{
  "model": "image classifier",
  "train_examples": 77898,
  "translate": 0.06,
  "rotation_deg": 10,
  "norm": "layernorm_no_bias",
  "loss": "cross_entropy",
  "residual_init": "scaled_by_depth",
  "optimizer": "muon",
  "muon_scale": "original",
  "adamw_lr_other_params": 0.0023,
  "steps": 5000,
  "batch_size": 64,
  "warmup_steps": 250,
  "adamw_weight_decay_other_params": 0.05
}
Rows from block 4 of a small image classifier, named by matrix and row number. Rows with one number belong to one neuron. Each number is 200 + 30 x the weight over its row's rms, rounded and kept within 0 to 999. All counts start at 0.
Before each neuron's rows are labels from the 100 images, of 14976, where the neuron reaches its highest value: "strongest on" is what is common among them; "place" is the part of the image that holds the peak. Only what is clearly more common there than usual is listed. The data: photos of plants, animals and fungi (iNaturalist). In brackets: how many of the 100, against the usual share in percent.
# fc1: MLP up (model.blocks.4.mlp.fc1.weight, 1152x192), inputs 0-191
# fc2: MLP down (model.blocks.4.mlp.fc2.weight, 192x1152, transposed), outputs 0-191

strongest on: phylum Chordata (96 vs 60.8); class Aves (93 vs 55)
place: top centre (47 vs 12)
fc1.157,198,186,121,216,160,172,222,176,216,182,206,191,171,220,248,198,186,214,203,245,174,173,195,199,161,228,200,175,208,228,155,207,177,229,207,219,178,185,202,193,200,215,212,231,153,232,108,152,234,179,194,185,181,162,204,208,243,223,192,208,175,203,209,171,170,222,203,256,170,161,224,177,155,219,136,190,225,207,212,172,234,225,220,161,205,191,191,206,176,242,183,179,281,192,139,203,235,178,195,181,236,229,170,149,241,218,180,210,221,170,207,222,242,201,162,207,206,191,248,227,218,184,250,216,216,231,148,152,172,150,158,206,143,203,229,229,209,163,162,210,249,244,214,256,241,187,173,157,176,167,251,206,188,189,192,242,208,209,171,194,249,225,191,196,211,253,189,186,157,179,248,253,194,193,235,181,212,215,181,241,248,183,190,151,216,261,183,194,208,220,201,234
fc2.157,223,198,218,211,237,173,173,189,197,169,234,240,187,169,173,172,211,200,238,166,244,152,213,120,191,218,177,194,206,191,182,185,189,258,232,211,218,177,205,205,210,177,214,230,185,211,196,218,208,189,206,206,200,231,131,162,188,209,202,228,159,221,229,227,188,219,142,202,189,235,204,175,183,189,177,231,248,153,177,197,185,257,174,154,229,206,159,185,223,193,190,197,129,202,215,253,203,230,148,175,253,204,171,248,178,214,210,205,183,238,224,276,182,172,174,174,192,198,144,229,222,229,141,151,159,185,227,216,181,206,206,205,223,207,211,217,139,194,159,218,267,257,163,223,239,209,291,212,210,237,178,230,202,235,205,180,187,218,206,209,195,156,208,165,242,202,172,221,190,211,172,231,208,187,184,155,207,210,230,180,258,203,204,191,188,207,216,191,167,210,175,95

strongest on: phylum Chordata (96 vs 60.8); class Aves (95 vs 55); order Passeriformes (69 vs 24.9)
place: bottom right (29 vs 9); top centre (29 vs 12)
fc1.60,207,189,179,208,187,205,202,191,181,160,217,207,153,246,198,218,209,214,219,191,202,238,226,172,204,275,177,237,191,187,207,220,190,195,174,183,223,195,154,237,223,189,176,228,246,217,196,153,173,197,261,142,228,191,200,144,205,201,178,207,186,224,211,190,196,178,178,263,216,220,240,263,204,119,221,229,199,216,196,204,179,237,222,228,145,157,176,205,158,229,214,202,191,204,254,231,259,160,172,206,242,165,231,140,216,193,235,210,199,159,192,194,212,212,171,210,205,218,239,171,209,200,180,197,175,187,202,223,143,249,228,181,220,229,177,207,151,122,155,219,205,185,222,226,234,155,281,180,242,190,253,193,143,188,217,209,231,211,191,223,174,196,186,236,195,197,201,236,184,189,213,186,204,200,238,219,203,235,164,182,170,226,150,244,183,125,232,211,133,151,185,210
fc2.60,184,203,270,172,217,242,199,210,236,208,193,232,204,144,168,187,186,238,170,151,176,215,189,225,228,188,215,186,170,206,173,192,223,210,157,198,163,197,201,261,181,214,206,172,161,216,204,219,228,204,194,239,184,210,183,205,226,220,204,161,153,127,206,238,170,185,176,161,185,200,181,155,218,268,196,185,244,162,209,169,209,206,248,219,172,189,227,163,197,203,210,189,188,183,165,220,252,257,238,161,176,275,257,192,174,215,248,132,193,254,239,233,135,152,181,159,195,142,247,148,188,192,206,171,211,208,230,204,204,215,210,188,200,200,174,226,260,200,220,186,235,191,205,178,187,207,217,175,188,242,179,206,226,223,162,234,201,195,166,172,206,270,165,199,181,209,128,192,227,254,252,193,217,186,179,221,211,183,250,200,212,147,231,185,225,207,206,198,155,235,177,185

strongest on: phylum Tracheophyta (30 vs 7.3); kingdom Plantae (30 vs 7.3); class Magnoliopsida (28 vs 5.6)
place: centre (82 vs 16)
fc1.374,147,226,197,130,214,231,232,130,187,176,202,261,188,206,132,195,197,234,209,218,214,192,160,190,147,242,222,218,210,169,226,188,237,176,189,154,234,178,187,174,166,146,178,175,241,177,179,201,200,186,242,215,224,195,215,179,235,207,131,246,126,245,215,169,199,210,184,181,221,174,190,221,182,152,192,209,209,230,236,222,202,193,216,210,249,219,158,225,173,209,221,209,181,183,197,248,253,261,154,197,185,204,209,207,194,216,237,190,253,259,233,184,209,117,225,207,199,183,188,209,192,209,189,182,206,217,156,224,212,177,233,205,204,178,152,182,186,195,221,195,276,264,227,149,192,199,260,177,184,214,185,211,164,223,213,146,181,186,218,266,241,208,207,164,179,191,228,208,233,169,169,183,240,178,177,192,196,210,232,205,169,207,229,171,206,163,164,252,208,228,219,192
fc2.374,226,204,157,219,166,172,191,217,196,181,169,204,204,198,114,209,215,220,173,185,166,222,194,209,120,180,236,177,157,186,181,230,258,238,215,164,203,198,154,223,242,162,208,202,176,226,222,182,194,227,138,208,207,201,194,182,190,175,222,202,244,187,208,235,198,197,206,188,215,212,157,232,237,211,197,244,194,160,167,233,209,178,201,235,253,183,185,237,219,172,172,228,192,215,219,238,193,166,225,215,198,214,168,228,209,193,208,248,209,240,180,211,257,217,214,226,216,165,181,158,185,165,158,208,217,189,226,170,158,152,212,130,211,185,211,211,222,170,206,188,234,142,183,168,229,181,172,220,216,228,259,239,156,150,200,199,169,199,158,229,225,216,186,202,263,177,126,190,235,154,240,182,177,175,248,193,208,200,201,279,259,229,220,179,230,257,229,185,250,204,151,179

strongest on: class Aves (83 vs 55)
place: bottom right (54 vs 9)
fc1.756,170,188,180,212,200,216,175,202,181,232,185,220,246,240,220,222,265,206,212,176,208,174,225,150,154,246,224,171,223,203,192,191,152,207,194,180,174,186,180,157,162,230,209,179,159,234,233,223,177,79,150,180,240,192,150,247,211,211,189,155,232,188,236,232,177,215,235,222,164,193,221,230,223,189,209,229,217,187,224,180,215,198,200,215,175,186,162,165,179,218,234,225,162,223,201,137,207,230,184,210,165,271,217,177,217,220,197,219,231,176,226,220,175,204,283,193,191,191,160,267,204,218,157,194,221,213,208,165,227,174,193,227,192,180,202,174,226,159,204,191,176,200,228,165,171,219,186,235,192,164,268,200,188,219,163,234,229,236,232,231,199,228,197,220,225,228,153,134,209,202,210,178,182,147,229,284,229,234,195,216,218,208,203,193,146,208,249,192,199,210,225,182
fc2.756,218,258,233,237,206,228,233,220,192,175,179,151,211,217,192,241,179,183,201,254,184,178,157,165,233,186,176,210,196,228,192,187,193,215,196,267,263,251,198,202,186,156,164,204,182,193,238,199,163,183,225,208,194,180,179,160,243,186,184,198,242,197,169,220,203,228,146,175,173,196,155,206,210,177,224,214,179,241,185,231,211,184,242,209,247,200,172,222,192,166,181,154,238,186,219,168,182,226,226,253,201,178,193,192,160,226,166,229,241,196,247,147,179,207,142,180,232,196,222,197,226,180,189,173,219,209,191,198,123,213,156,168,148,174,261,204,223,227,224,145,227,219,207,176,218,167,265,171,219,147,193,253,173,206,244,151,243,206,188,209,169,141,230,209,242,158,237,246,194,187,189,198,169,234,242,172,201,196,162,222,242,259,174,202,235,158,194,165,190,197,194,183

strongest on: class Insecta (69 vs 29.2); phylum Arthropoda (69 vs 30.9)
place: centre (45 vs 16); top centre (38 vs 12)
fc1.114,189,210,164,178,183,157,203,171,191,113,172,204,250,186,200,178,160,184,234,204,175,157,235,243,168,223,207,169,248,213,198,176,210,211,187,207,180,204,192,257,282,195,220,247,182,209,214,222,213,238,199,236,171,196,195,142,186,236,221,177,139,196,179,202,163,212,169,198,164,223,255,151,193,214,182,184,213,186,182,246,234,167,152,201,244,237,235,223,151,229,182,202,216,140,156,253,240,183,177,222,260,227,199,260,183,170,144,162,246,252,241,221,197,138,219,205,219,185,192,172,187,181,230,174,246,216,224,190,227,207,175,212,189,237,173,193,200,216,260,191,181,196,236,200,194,217,247,194,208,174,139,130,173,203,223,213,232,184,217,232,204,162,177,208,218,196,194,182,239,190,219,201,224,170,139,192,185,220,253,189,217,199,222,214,187,169,225,200,175,183,232,213
fc2.114,232,245,208,234,170,238,253,196,182,242,170,142,159,201,191,183,193,199,174,156,196,246,172,200,167,230,200,222,204,205,184,162,194,180,218,203,228,176,203,208,183,181,167,147,217,213,181,161,209,193,184,202,217,262,234,186,181,167,207,211,268,203,194,212,216,202,211,209,222,141,203,208,212,210,185,214,197,165,204,244,192,208,237,231,175,192,198,183,210,171,174,261,158,252,252,133,171,237,191,156,216,216,175,125,227,200,250,201,180,194,201,214,148,208,253,182,175,172,205,205,220,208,207,203,175,195,242,213,213,226,174,136,169,165,282,216,188,213,217,183,234,197,144,202,191,225,195,182,205,175,237,243,218,171,201,186,192,203,172,204,206,211,198,183,170,186,128,221,198,180,266,184,265,219,237,196,225,211,144,180,238,243,163,171,170,147,223,286,229,195,172,226

strongest on: class Insecta (82 vs 29.2); phylum Arthropoda (82 vs 30.9); order: Lepidoptera (38 vs 13.7); order Hymenoptera (27 vs 3.5)
place: bottom right (33 vs 9)
fc1.511,172,217,314,222,197,210,149,196,210,170,201,186,208,177,216,217,247,245,190,183,229,216,185,267,267,203,204,203,248,215,220,191,171,218,223,178,149,201,138,191,185,192,165,201,219,171,167,212,193,218,207,161,201,213,192,214,207,219,149,149,216,155,190,151,216,248,168,167,188,277,191,164,158,225,224,189,215,192,198,184,172,186,224,287,217,212,188,208,235,184,187,183,191,214,200,164,245,224,202,213,228,185,173,193,249,200,158,185,177,177,159,240,190,215,181,195,153,209,180,217,246,194,228,192,190,177,216,211,121,142,229,211,155,181,209,178,197,225,193,185,156,208,216,194,233,233,171,221,228,181,163,229,134,260,184,223,230,176,185,240,189,231,165,125,179,184,174,218,156,214,246,197,219,242,196,228,185,182,238,207,188,153,178,195,203,195,208,226,201,172,169,203
fc2.511,227,175,159,212,183,221,211,207,175,199,233,212,244,176,256,184,167,237,252,229,196,190,199,218,219,279,128,190,139,217,172,186,216,228,233,207,218,218,210,190,180,176,252,149,171,187,197,150,220,224,224,186,224,167,210,188,243,231,225,164,201,218,232,139,194,177,169,203,218,214,190,188,195,211,230,204,227,191,181,186,228,206,202,258,167,237,176,191,176,180,169,208,158,198,207,228,186,283,183,183,231,204,184,203,193,169,150,208,213,191,171,174,200,179,178,166,209,157,244,288,234,187,161,265,201,179,201,238,205,187,210,188,195,172,203,154,184,190,216,252,205,151,180,226,194,246,167,206,168,186,182,216,191,160,218,243,232,233,208,119,177,173,210,213,201,237,211,187,167,168,211,208,266,185,131,210,232,198,136,240,199,213,189,195,258,159,228,223,181,196,209,230

strongest on: phylum Tracheophyta (26 vs 7.3); kingdom Plantae (26 vs 7.3)
place: centre (62 vs 16); bottom right (27 vs 9)
fc1.479,226,210,217,282,220,171,198,136,198,240,191,217,189,189,186,175,216,205,203,227,185,177,229,208,197,183,204,228,164,146,207,171,147,211,228,237,226,212,226,195,173,203,175,206,168,239,255,207,181,218,181,234,171,239,191,136,198,206,173,228,215,211,161,265,232,247,219,198,179,181,197,180,163,183,169,222,198,115,221,241,234,127,269,230,178,212,191,236,219,147,135,239,200,184,191,208,223,181,167,202,184,197,181,171,211,111,221,190,213,220,238,211,171,143,229,199,241,208,216,209,168,199,185,197,193,233,204,236,144,200,189,223,244,187,140,166,209,157,212,226,212,213,233,180,139,158,218,162,254,189,195,234,177,152,236,211,154,223,194,204,231,232,262,206,203,189,194,220,181,200,181,182,232,182,226,214,201,196,188,194,267,171,180,208,205,156,203,216,193,174,203,192
fc2.479,209,209,167,237,224,182,161,199,226,157,130,164,227,261,229,213,240,191,163,153,188,158,227,207,212,203,257,207,175,247,229,226,229,251,217,236,232,157,142,267,248,242,209,238,231,209,218,185,159,201,175,212,188,205,201,229,186,211,141,200,215,149,219,172,166,180,221,178,267,230,217,191,247,207,169,147,119,225,224,221,242,203,138,176,205,161,199,213,199,183,224,171,245,217,209,186,190,194,216,200,217,210,193,199,204,231,176,195,205,255,233,154,201,207,192,203,196,169,236,188,239,204,179,213,196,142,182,207,242,210,128,184,174,186,221,210,210,175,147,206,193,213,189,176,219,192,154,191,230,159,233,241,180,191,131,198,219,194,175,225,123,224,197,234,240,197,180,187,214,164,191,189,224,180,179,229,189,219,168,214,165,147,219,188,176,217,223,178,194,217,184,233

strongest on: phylum Chordata (95 vs 60.8); class Aves (90 vs 55); order Passeriformes (57 vs 24.9)
place: bottom right (58 vs 9)
fc1.730,146,179,187,171,164,172,230,202,201,200,212,219,154,211,239,149,196,205,156,212,206,205,198,144,207,227,150,214,184,223,196,152,205,159,212,210,234,223,170,180,199,196,186,240,186,192,176,240,217,220,261,232,200,179,244,220,234,222,203,210,230,195,108,226,182,199,246,186,169,182,208,176,181,278,169,205,221,194,244,221,207,211,215,230,235,145,137,167,225,175,226,219,212,185,169,260,198,184,186,197,228,192,196,127,208,215,175,206,211,214,225,252,197,219,121,230,202,211,215,205,220,139,184,221,173,208,201,174,157,229,208,249,200,218,148,190,138,173,212,140,204,227,198,260,233,244,166,212,187,176,242,185,211,257,243,217,196,184,172,221,204,158,206,283,183,248,185,154,207,196,213,204,194,215,187,227,160,209,199,197,173,200,210,152,232,219,200,172,210,221,189,244
fc2.730,211,206,197,178,245,307,202,205,194,208,207,235,219,216,148,212,181,218,207,159,224,185,153,167,207,187,224,169,252,207,194,254,231,255,181,179,170,173,263,206,234,204,259,117,181,223,213,174,199,195,188,144,258,196,150,173,202,193,201,163,184,214,234,193,197,237,170,201,260,196,168,223,196,175,207,207,232,182,181,200,169,205,225,162,141,155,182,230,179,205,181,151,206,214,237,173,253,196,217,211,232,223,171,205,204,229,215,177,201,144,200,159,175,211,205,151,204,191,151,197,145,231,190,170,215,206,173,185,206,202,223,226,162,231,211,222,248,207,192,231,225,204,192,195,221,176,208,204,229,243,162,225,161,169,210,224,187,229,199,166,198,210,243,199,205,197,234,204,234,192,178,204,176,190,284,181,190,227,205,169,259,212,211,199,95,177,205,227,190,183,192,142

strongest on: phylum Tracheophyta (30 vs 7.3); kingdom Plantae (30 vs 7.3); class Magnoliopsida (27 vs 5.6)
place: centre (88 vs 16)
fc1.380,189,231,214,199,188,176,184,187,248,190,236,196,185,162,214,181,202,214,211,238,213,229,224,150,164,214,230,184,177,141,224,207,186,197,177,200,229,227,202,231,254,179,185,197,211,231,240,236,175,166,223,206,160,220,205,172,136,194,172,164,143,251,237,132,198,177,191,148,179,172,232,225,197,159,136,218,217,213,157,195,244,157,181,232,208,246,151,242,182,218,237,206,233,196,191,211,246,159,186,211,231,210,216,198,180,172,191,208,190,179,299,156,189,192,266,213,219,186,254,201,227,201,148,163,159,240,195,180,174,183,226,184,170,215,204,199,195,199,185,155,205,182,182,230,208,217,194,159,218,222,225,210,245,180,178,185,163,245,191,206,197,169,107,270,172,187,230,218,186,221,188,206,262,207,194,233,233,198,255,219,148,188,196,173,157,198,214,192,181,235,217,216
fc2.380,213,236,209,192,222,196,227,221,141,177,173,195,182,228,123,176,238,198,136,203,176,204,170,291,220,158,187,197,202,254,242,201,212,227,215,216,261,181,185,242,232,168,168,191,193,229,174,196,140,251,161,244,194,176,195,177,263,231,259,203,237,176,221,225,160,222,153,228,206,236,202,157,182,198,223,171,184,217,156,223,240,202,193,187,220,168,194,201,188,166,227,210,176,173,190,201,185,179,192,233,183,271,117,210,180,208,203,164,238,191,163,177,219,223,155,215,194,137,195,211,221,185,237,200,222,149,201,241,149,196,178,175,218,219,186,225,231,197,185,258,161,181,235,168,203,199,254,237,205,219,199,211,172,208,187,190,196,187,200,177,192,204,179,161,146,242,213,220,227,164,187,214,202,151,226,152,214,186,193,163,251,227,217,199,245,171,177,205,207,217,198,249

strongest on: phylum Tracheophyta (33 vs 7.3); kingdom Plantae (33 vs 7.3); class Magnoliopsida (30 vs 5.6)
place: top centre (64 vs 12)
fc1.569,260,215,225,152,197,220,254,149,233,154,242,185,200,197,200,177,240,166,214,142,233,196,212,217,227,128,237,197,166,228,173,213,198,249,181,177,209,183,173,207,177,224,232,229,171,211,152,227,216,195,193,252,211,225,225,213,237,206,172,203,140,203,204,191,181,173,176,224,212,192,167,204,224,263,192,196,196,160,211,170,221,200,197,184,217,175,124,230,246,251,202,161,192,187,209,220,184,219,205,172,180,222,189,210,212,155,182,134,174,203,201,247,213,194,185,136,196,169,179,178,213,201,211,248,194,178,139,140,212,148,237,151,172,213,220,164,211,219,174,208,244,188,144,202,197,191,186,225,221,240,210,205,209,214,211,232,188,164,142,173,203,220,239,210,197,201,185,252,216,217,191,176,155,243,205,179,184,186,156,194,222,256,250,292,165,170,243,207,241,196,201,221
fc2.569,233,223,214,204,186,177,202,201,226,201,187,227,221,210,218,265,178,182,263,168,194,186,235,200,188,194,160,168,217,140,199,221,214,172,235,147,139,209,207,205,216,212,200,207,226,209,158,185,158,185,277,231,207,148,203,189,167,195,237,239,159,214,206,188,199,191,275,188,178,195,234,198,154,184,205,234,188,221,160,177,202,184,195,186,160,248,218,147,168,194,152,235,196,232,207,188,166,194,199,223,198,224,219,225,158,246,240,244,147,221,239,222,212,225,229,220,204,220,192,192,183,225,171,172,201,223,218,156,232,152,229,170,194,215,175,193,169,198,263,189,216,249,189,189,165,164,224,178,176,167,156,180,266,170,177,142,188,216,198,254,158,189,198,172,162,206,210,200,221,154,214,166,244,240,204,191,235,207,232,244,224,177,134,248,204,235,182,158,166,264,170,232

strongest on: order Passeriformes (55 vs 24.9)
place: bottom right (42 vs 9)
fc1.596,174,241,183,251,176,170,219,145,148,239,200,241,178,240,175,187,165,175,202,205,200,230,227,234,221,270,159,179,176,117,197,164,189,172,163,211,207,216,212,183,231,203,194,234,183,138,242,132,179,202,208,162,202,225,219,141,241,162,195,231,179,178,202,174,191,228,123,225,194,177,277,177,185,221,193,197,200,236,203,193,192,229,247,210,169,175,205,233,214,177,252,227,210,174,187,185,228,202,180,222,223,218,206,140,175,154,176,214,162,235,224,207,212,197,264,188,199,188,227,173,224,192,172,233,178,205,175,235,237,173,195,171,249,207,239,233,227,194,225,210,197,150,183,193,223,225,177,187,222,218,162,161,156,188,208,219,191,215,218,226,222,190,155,260,200,270,201,163,218,197,221,175,187,224,227,230,208,254,199,201,241,172,242,221,201,138,210,209,192,161,204,152
fc2.596,169,206,204,241,198,261,132,262,175,163,185,173,196,203,219,230,241,277,187,207,157,193,192,218,199,186,191,172,178,206,161,200,165,217,183,207,259,204,178,225,204,177,190,154,207,236,157,223,156,185,143,186,228,246,207,212,239,198,255,191,182,204,182,295,203,197,245,201,249,182,177,156,188,256,236,205,221,179,206,170,202,186,200,159,224,211,180,169,192,205,199,188,192,229,206,216,252,153,209,187,168,169,170,226,222,244,192,188,209,156,175,217,179,176,227,166,172,147,204,174,153,200,202,156,203,226,201,156,200,212,150,201,152,188,182,156,217,172,228,203,263,246,169,180,154,191,259,197,184,186,252,212,230,213,217,242,197,215,209,169,235,237,218,241,201,219,190,176,195,166,160,225,250,237,177,223,203,178,237,202,183,195,180,203,217,219,206,227,167,223,121,239

strongest on: phylum Arthropoda (90 vs 30.9); class Insecta (88 vs 29.2); order Diptera (38 vs 2.6); family: Syrphidae (35 vs 2.1)
place: centre (38 vs 16); top centre (34 vs 12)
fc1.238,213,217,188,187,172,230,225,219,256,183,201,216,133,214,188,219,185,174,285,169,235,191,196,215,156,231,201,188,192,185,236,166,176,214,228,158,238,215,185,205,154,201,182,139,243,175,259,158,185,217,139,221,149,228,237,200,182,215,191,232,171,187,189,214,201,217,245,177,190,225,195,190,197,236,226,232,212,203,240,197,205,212,214,163,244,208,184,165,152,203,208,205,167,209,228,226,235,155,219,176,174,224,229,228,226,178,154,187,270,221,257,227,221,191,249,212,167,197,189,161,175,181,230,216,224,188,154,255,173,164,242,215,183,190,151,176,188,175,267,164,133,169,193,193,205,194,255,191,180,233,141,243,148,213,180,178,193,237,213,199,213,229,236,175,216,226,221,215,185,231,143,218,185,151,174,166,195,187,237,248,218,214,194,171,169,210,164,148,219,173,213,184
fc2.238,207,179,228,181,154,192,244,149,172,191,178,181,218,184,163,244,175,163,169,195,187,160,245,233,199,202,179,190,201,223,153,219,211,195,210,191,249,161,259,216,261,233,205,198,209,241,213,231,188,165,251,159,285,194,184,217,141,175,207,201,222,212,181,123,164,225,239,202,233,173,181,188,225,195,196,213,171,209,212,187,236,176,191,187,237,202,189,258,241,172,171,194,293,194,188,172,210,217,232,266,223,177,239,180,198,234,227,215,147,197,154,237,215,203,135,206,215,227,223,242,166,209,141,194,191,202,289,233,226,162,221,166,158,216,190,197,209,217,178,185,246,204,182,212,224,247,189,213,184,182,206,217,232,153,194,151,212,206,170,203,235,209,187,212,171,180,184,191,197,191,173,205,205,182,150,162,152,149,222,191,202,165,166,176,191,176,231,222,216,240,190,206

strongest on: order Passeriformes (58 vs 24.9)
place: centre (55 vs 16)
fc1.761,244,197,256,162,250,189,200,182,200,241,175,206,110,188,215,174,199,215,204,195,225,169,155,193,182,191,212,201,196,238,188,176,169,224,226,196,193,183,162,197,161,216,217,174,222,126,170,167,184,216,194,211,172,188,173,213,153,184,177,160,195,188,213,180,211,169,254,170,194,195,133,247,202,213,197,200,205,205,240,257,167,194,161,202,144,239,163,199,221,205,166,177,204,214,193,232,178,190,242,224,196,263,204,225,195,184,238,236,237,218,176,168,218,184,159,215,217,154,198,181,153,202,212,214,185,231,219,134,221,277,219,123,233,214,249,214,223,163,201,162,203,236,201,180,219,193,212,215,239,158,198,223,230,229,206,240,214,213,176,205,218,180,207,171,201,181,144,185,187,230,171,283,179,177,230,147,233,227,222,275,187,157,242,155,191,231,219,202,203,193,192,165
fc2.761,159,168,182,180,197,193,185,201,194,225,249,153,269,192,223,208,211,196,187,146,159,157,206,217,229,138,205,155,208,183,196,246,247,144,191,187,265,177,197,215,210,183,214,227,213,209,222,226,208,131,148,216,244,223,169,186,215,176,177,222,206,205,188,219,225,205,213,216,204,184,206,238,247,244,152,197,224,248,173,174,241,184,174,207,191,215,223,209,195,243,237,184,183,179,189,165,133,198,165,173,180,160,174,161,176,203,204,191,199,226,199,202,209,178,254,178,153,227,218,207,222,248,214,166,204,223,177,205,182,155,225,226,210,171,212,241,189,195,219,220,229,159,225,185,257,186,149,247,221,188,141,205,184,156,242,151,196,211,206,157,248,230,229,163,253,229,255,188,177,182,248,183,247,222,218,166,165,250,155,166,194,203,199,185,176,192,218,183,168,202,284,178

strongest on: phylum Arthropoda (64 vs 30.9); class Insecta (63 vs 29.2); order Lepidoptera (38 vs 13.7)
place: top centre (66 vs 12)
fc1.690,230,147,158,197,176,200,246,228,211,266,242,209,191,226,203,177,183,249,253,207,173,170,237,237,183,218,204,222,223,209,172,234,186,172,166,236,251,206,182,283,228,174,165,218,227,194,222,160,183,164,243,231,168,160,217,242,232,221,238,186,206,177,252,237,222,216,237,215,194,247,176,187,202,226,210,219,222,213,192,168,269,182,181,223,191,171,174,179,185,187,208,210,214,186,156,162,167,184,149,191,218,227,174,202,159,192,247,194,199,172,171,213,221,227,227,205,174,207,152,248,196,219,228,214,211,175,202,233,180,194,218,182,189,227,218,248,213,175,196,224,209,227,228,172,111,188,209,219,181,221,151,139,180,223,161,205,200,191,173,160,191,134,193,203,171,205,210,189,158,216,202,188,231,201,190,164,190,247,245,239,200,136,169,226,288,192,154,184,189,184,166,155
fc2.690,213,191,213,161,198,220,191,165,186,211,198,166,206,185,270,252,245,196,184,184,276,226,167,220,192,244,199,248,238,145,237,194,194,242,212,176,170,168,166,146,160,221,200,205,163,184,168,216,235,190,190,234,189,145,197,160,269,165,220,171,201,190,194,183,163,196,166,188,169,170,203,229,176,172,211,191,196,191,196,199,140,212,216,202,241,183,154,230,202,182,213,155,186,228,163,194,194,200,211,237,215,168,245,185,211,182,187,158,223,212,269,208,204,158,209,241,195,175,139,209,259,173,198,172,193,191,173,181,250,234,132,214,220,169,188,172,202,185,216,204,208,172,185,217,235,275,184,174,268,188,255,270,187,246,239,233,200,214,183,174,181,219,170,214,201,176,211,186,230,195,249,209,204,215,174,207,249,196,178,262,190,252,192,172,141,187,228,176,194,189,173,194

strongest on: phylum Chordata (100 vs 60.8); class Aves (98 vs 55); order Accipitriformes (40 vs 3.9); family: Accipitridae (34 vs 3.3)
place: centre (39 vs 16); top centre (32 vs 12)
fc1.346,170,224,220,193,182,240,183,205,201,203,210,185,208,202,146,196,186,203,214,244,155,222,197,196,180,197,178,177,218,204,216,210,220,142,191,179,213,197,226,160,207,180,191,175,160,220,237,227,207,193,230,198,238,204,157,165,146,228,177,229,245,198,207,235,189,198,195,230,199,140,232,247,182,215,228,181,176,189,195,200,210,144,266,182,237,193,221,222,167,249,129,188,194,223,234,203,185,179,216,187,209,187,227,205,179,177,134,170,199,211,210,233,208,185,185,253,187,184,129,256,212,148,169,189,225,219,193,149,191,227,177,261,196,195,171,195,174,220,241,242,150,233,214,182,203,233,230,205,207,121,166,240,171,220,183,185,134,208,170,239,190,195,236,216,171,204,180,204,195,199,192,230,180,215,198,179,173,198,207,255,248,184,272,203,266,216,283,169,137,176,243,145
fc2.346,164,224,195,203,224,187,155,224,204,228,221,130,190,197,238,176,253,171,202,191,191,227,194,247,199,231,241,183,172,213,211,231,163,174,209,215,187,180,215,218,147,176,187,202,174,213,236,219,166,237,174,174,145,268,240,202,282,197,250,204,203,197,212,219,263,169,170,215,209,136,203,241,229,195,228,195,191,229,226,165,207,210,228,209,196,179,204,164,164,227,183,217,157,169,199,152,145,229,176,160,233,218,178,171,197,172,182,129,202,241,157,155,211,152,223,206,224,252,222,182,157,200,175,210,148,229,223,206,213,170,210,182,191,205,160,173,247,188,172,191,177,195,137,265,214,154,209,193,218,281,188,257,196,223,203,217,280,189,214,207,203,203,224,170,221,169,187,173,185,217,217,209,226,194,194,250,192,179,199,196,192,198,226,215,246,130,192,197,188,233,206,204

strongest on: class Insecta (60 vs 29.2); phylum Arthropoda (60 vs 30.9); order Lepidoptera (34 vs 13.7)
place: centre (59 vs 16); top centre (29 vs 12)
fc1.604,204,181,186,214,196,190,147,187,189,214,153,223,196,198,247,172,195,120,266,182,195,163,203,164,190,217,215,207,232,202,200,206,96,212,167,173,188,251,217,167,192,184,212,214,249,199,174,240,212,163,219,217,182,206,266,236,174,211,130,211,187,250,199,202,207,204,233,183,183,261,211,213,232,253,169,239,210,178,183,144,163,165,197,205,231,218,197,157,229,191,226,185,191,135,246,209,213,174,219,204,151,174,247,166,149,176,201,253,194,205,182,171,197,207,198,233,236,200,200,151,180,246,221,210,240,193,198,242,242,187,191,201,172,133,168,212,181,261,193,199,194,171,220,135,194,177,266,218,178,183,224,236,190,212,194,181,209,212,154,210,197,224,220,221,186,157,199,176,228,192,192,217,251,207,227,207,234,238,243,223,197,171,173,230,211,169,184,166,155,239,222,185
fc2.604,179,216,178,172,212,218,230,140,165,229,193,257,247,261,193,182,227,201,131,153,226,206,225,229,212,214,161,244,126,226,185,204,245,149,229,205,234,199,210,224,127,259,215,177,252,202,238,197,194,207,221,216,215,177,189,204,235,202,201,163,199,221,217,169,205,204,202,226,211,148,198,167,221,192,239,219,176,187,229,259,195,194,202,195,235,202,239,210,208,156,171,233,205,181,221,186,183,225,210,202,212,240,207,182,223,198,158,168,288,185,216,167,261,217,215,201,192,209,189,237,200,175,174,190,204,207,189,159,173,177,157,249,193,190,186,206,227,120,263,247,193,220,170,177,193,239,181,168,215,200,213,202,156,177,188,149,180,217,208,189,169,180,239,204,166,177,160,182,156,199,206,183,163,171,200,212,151,207,112,184,211,179,252,153,231,233,184,207,201,243,212,182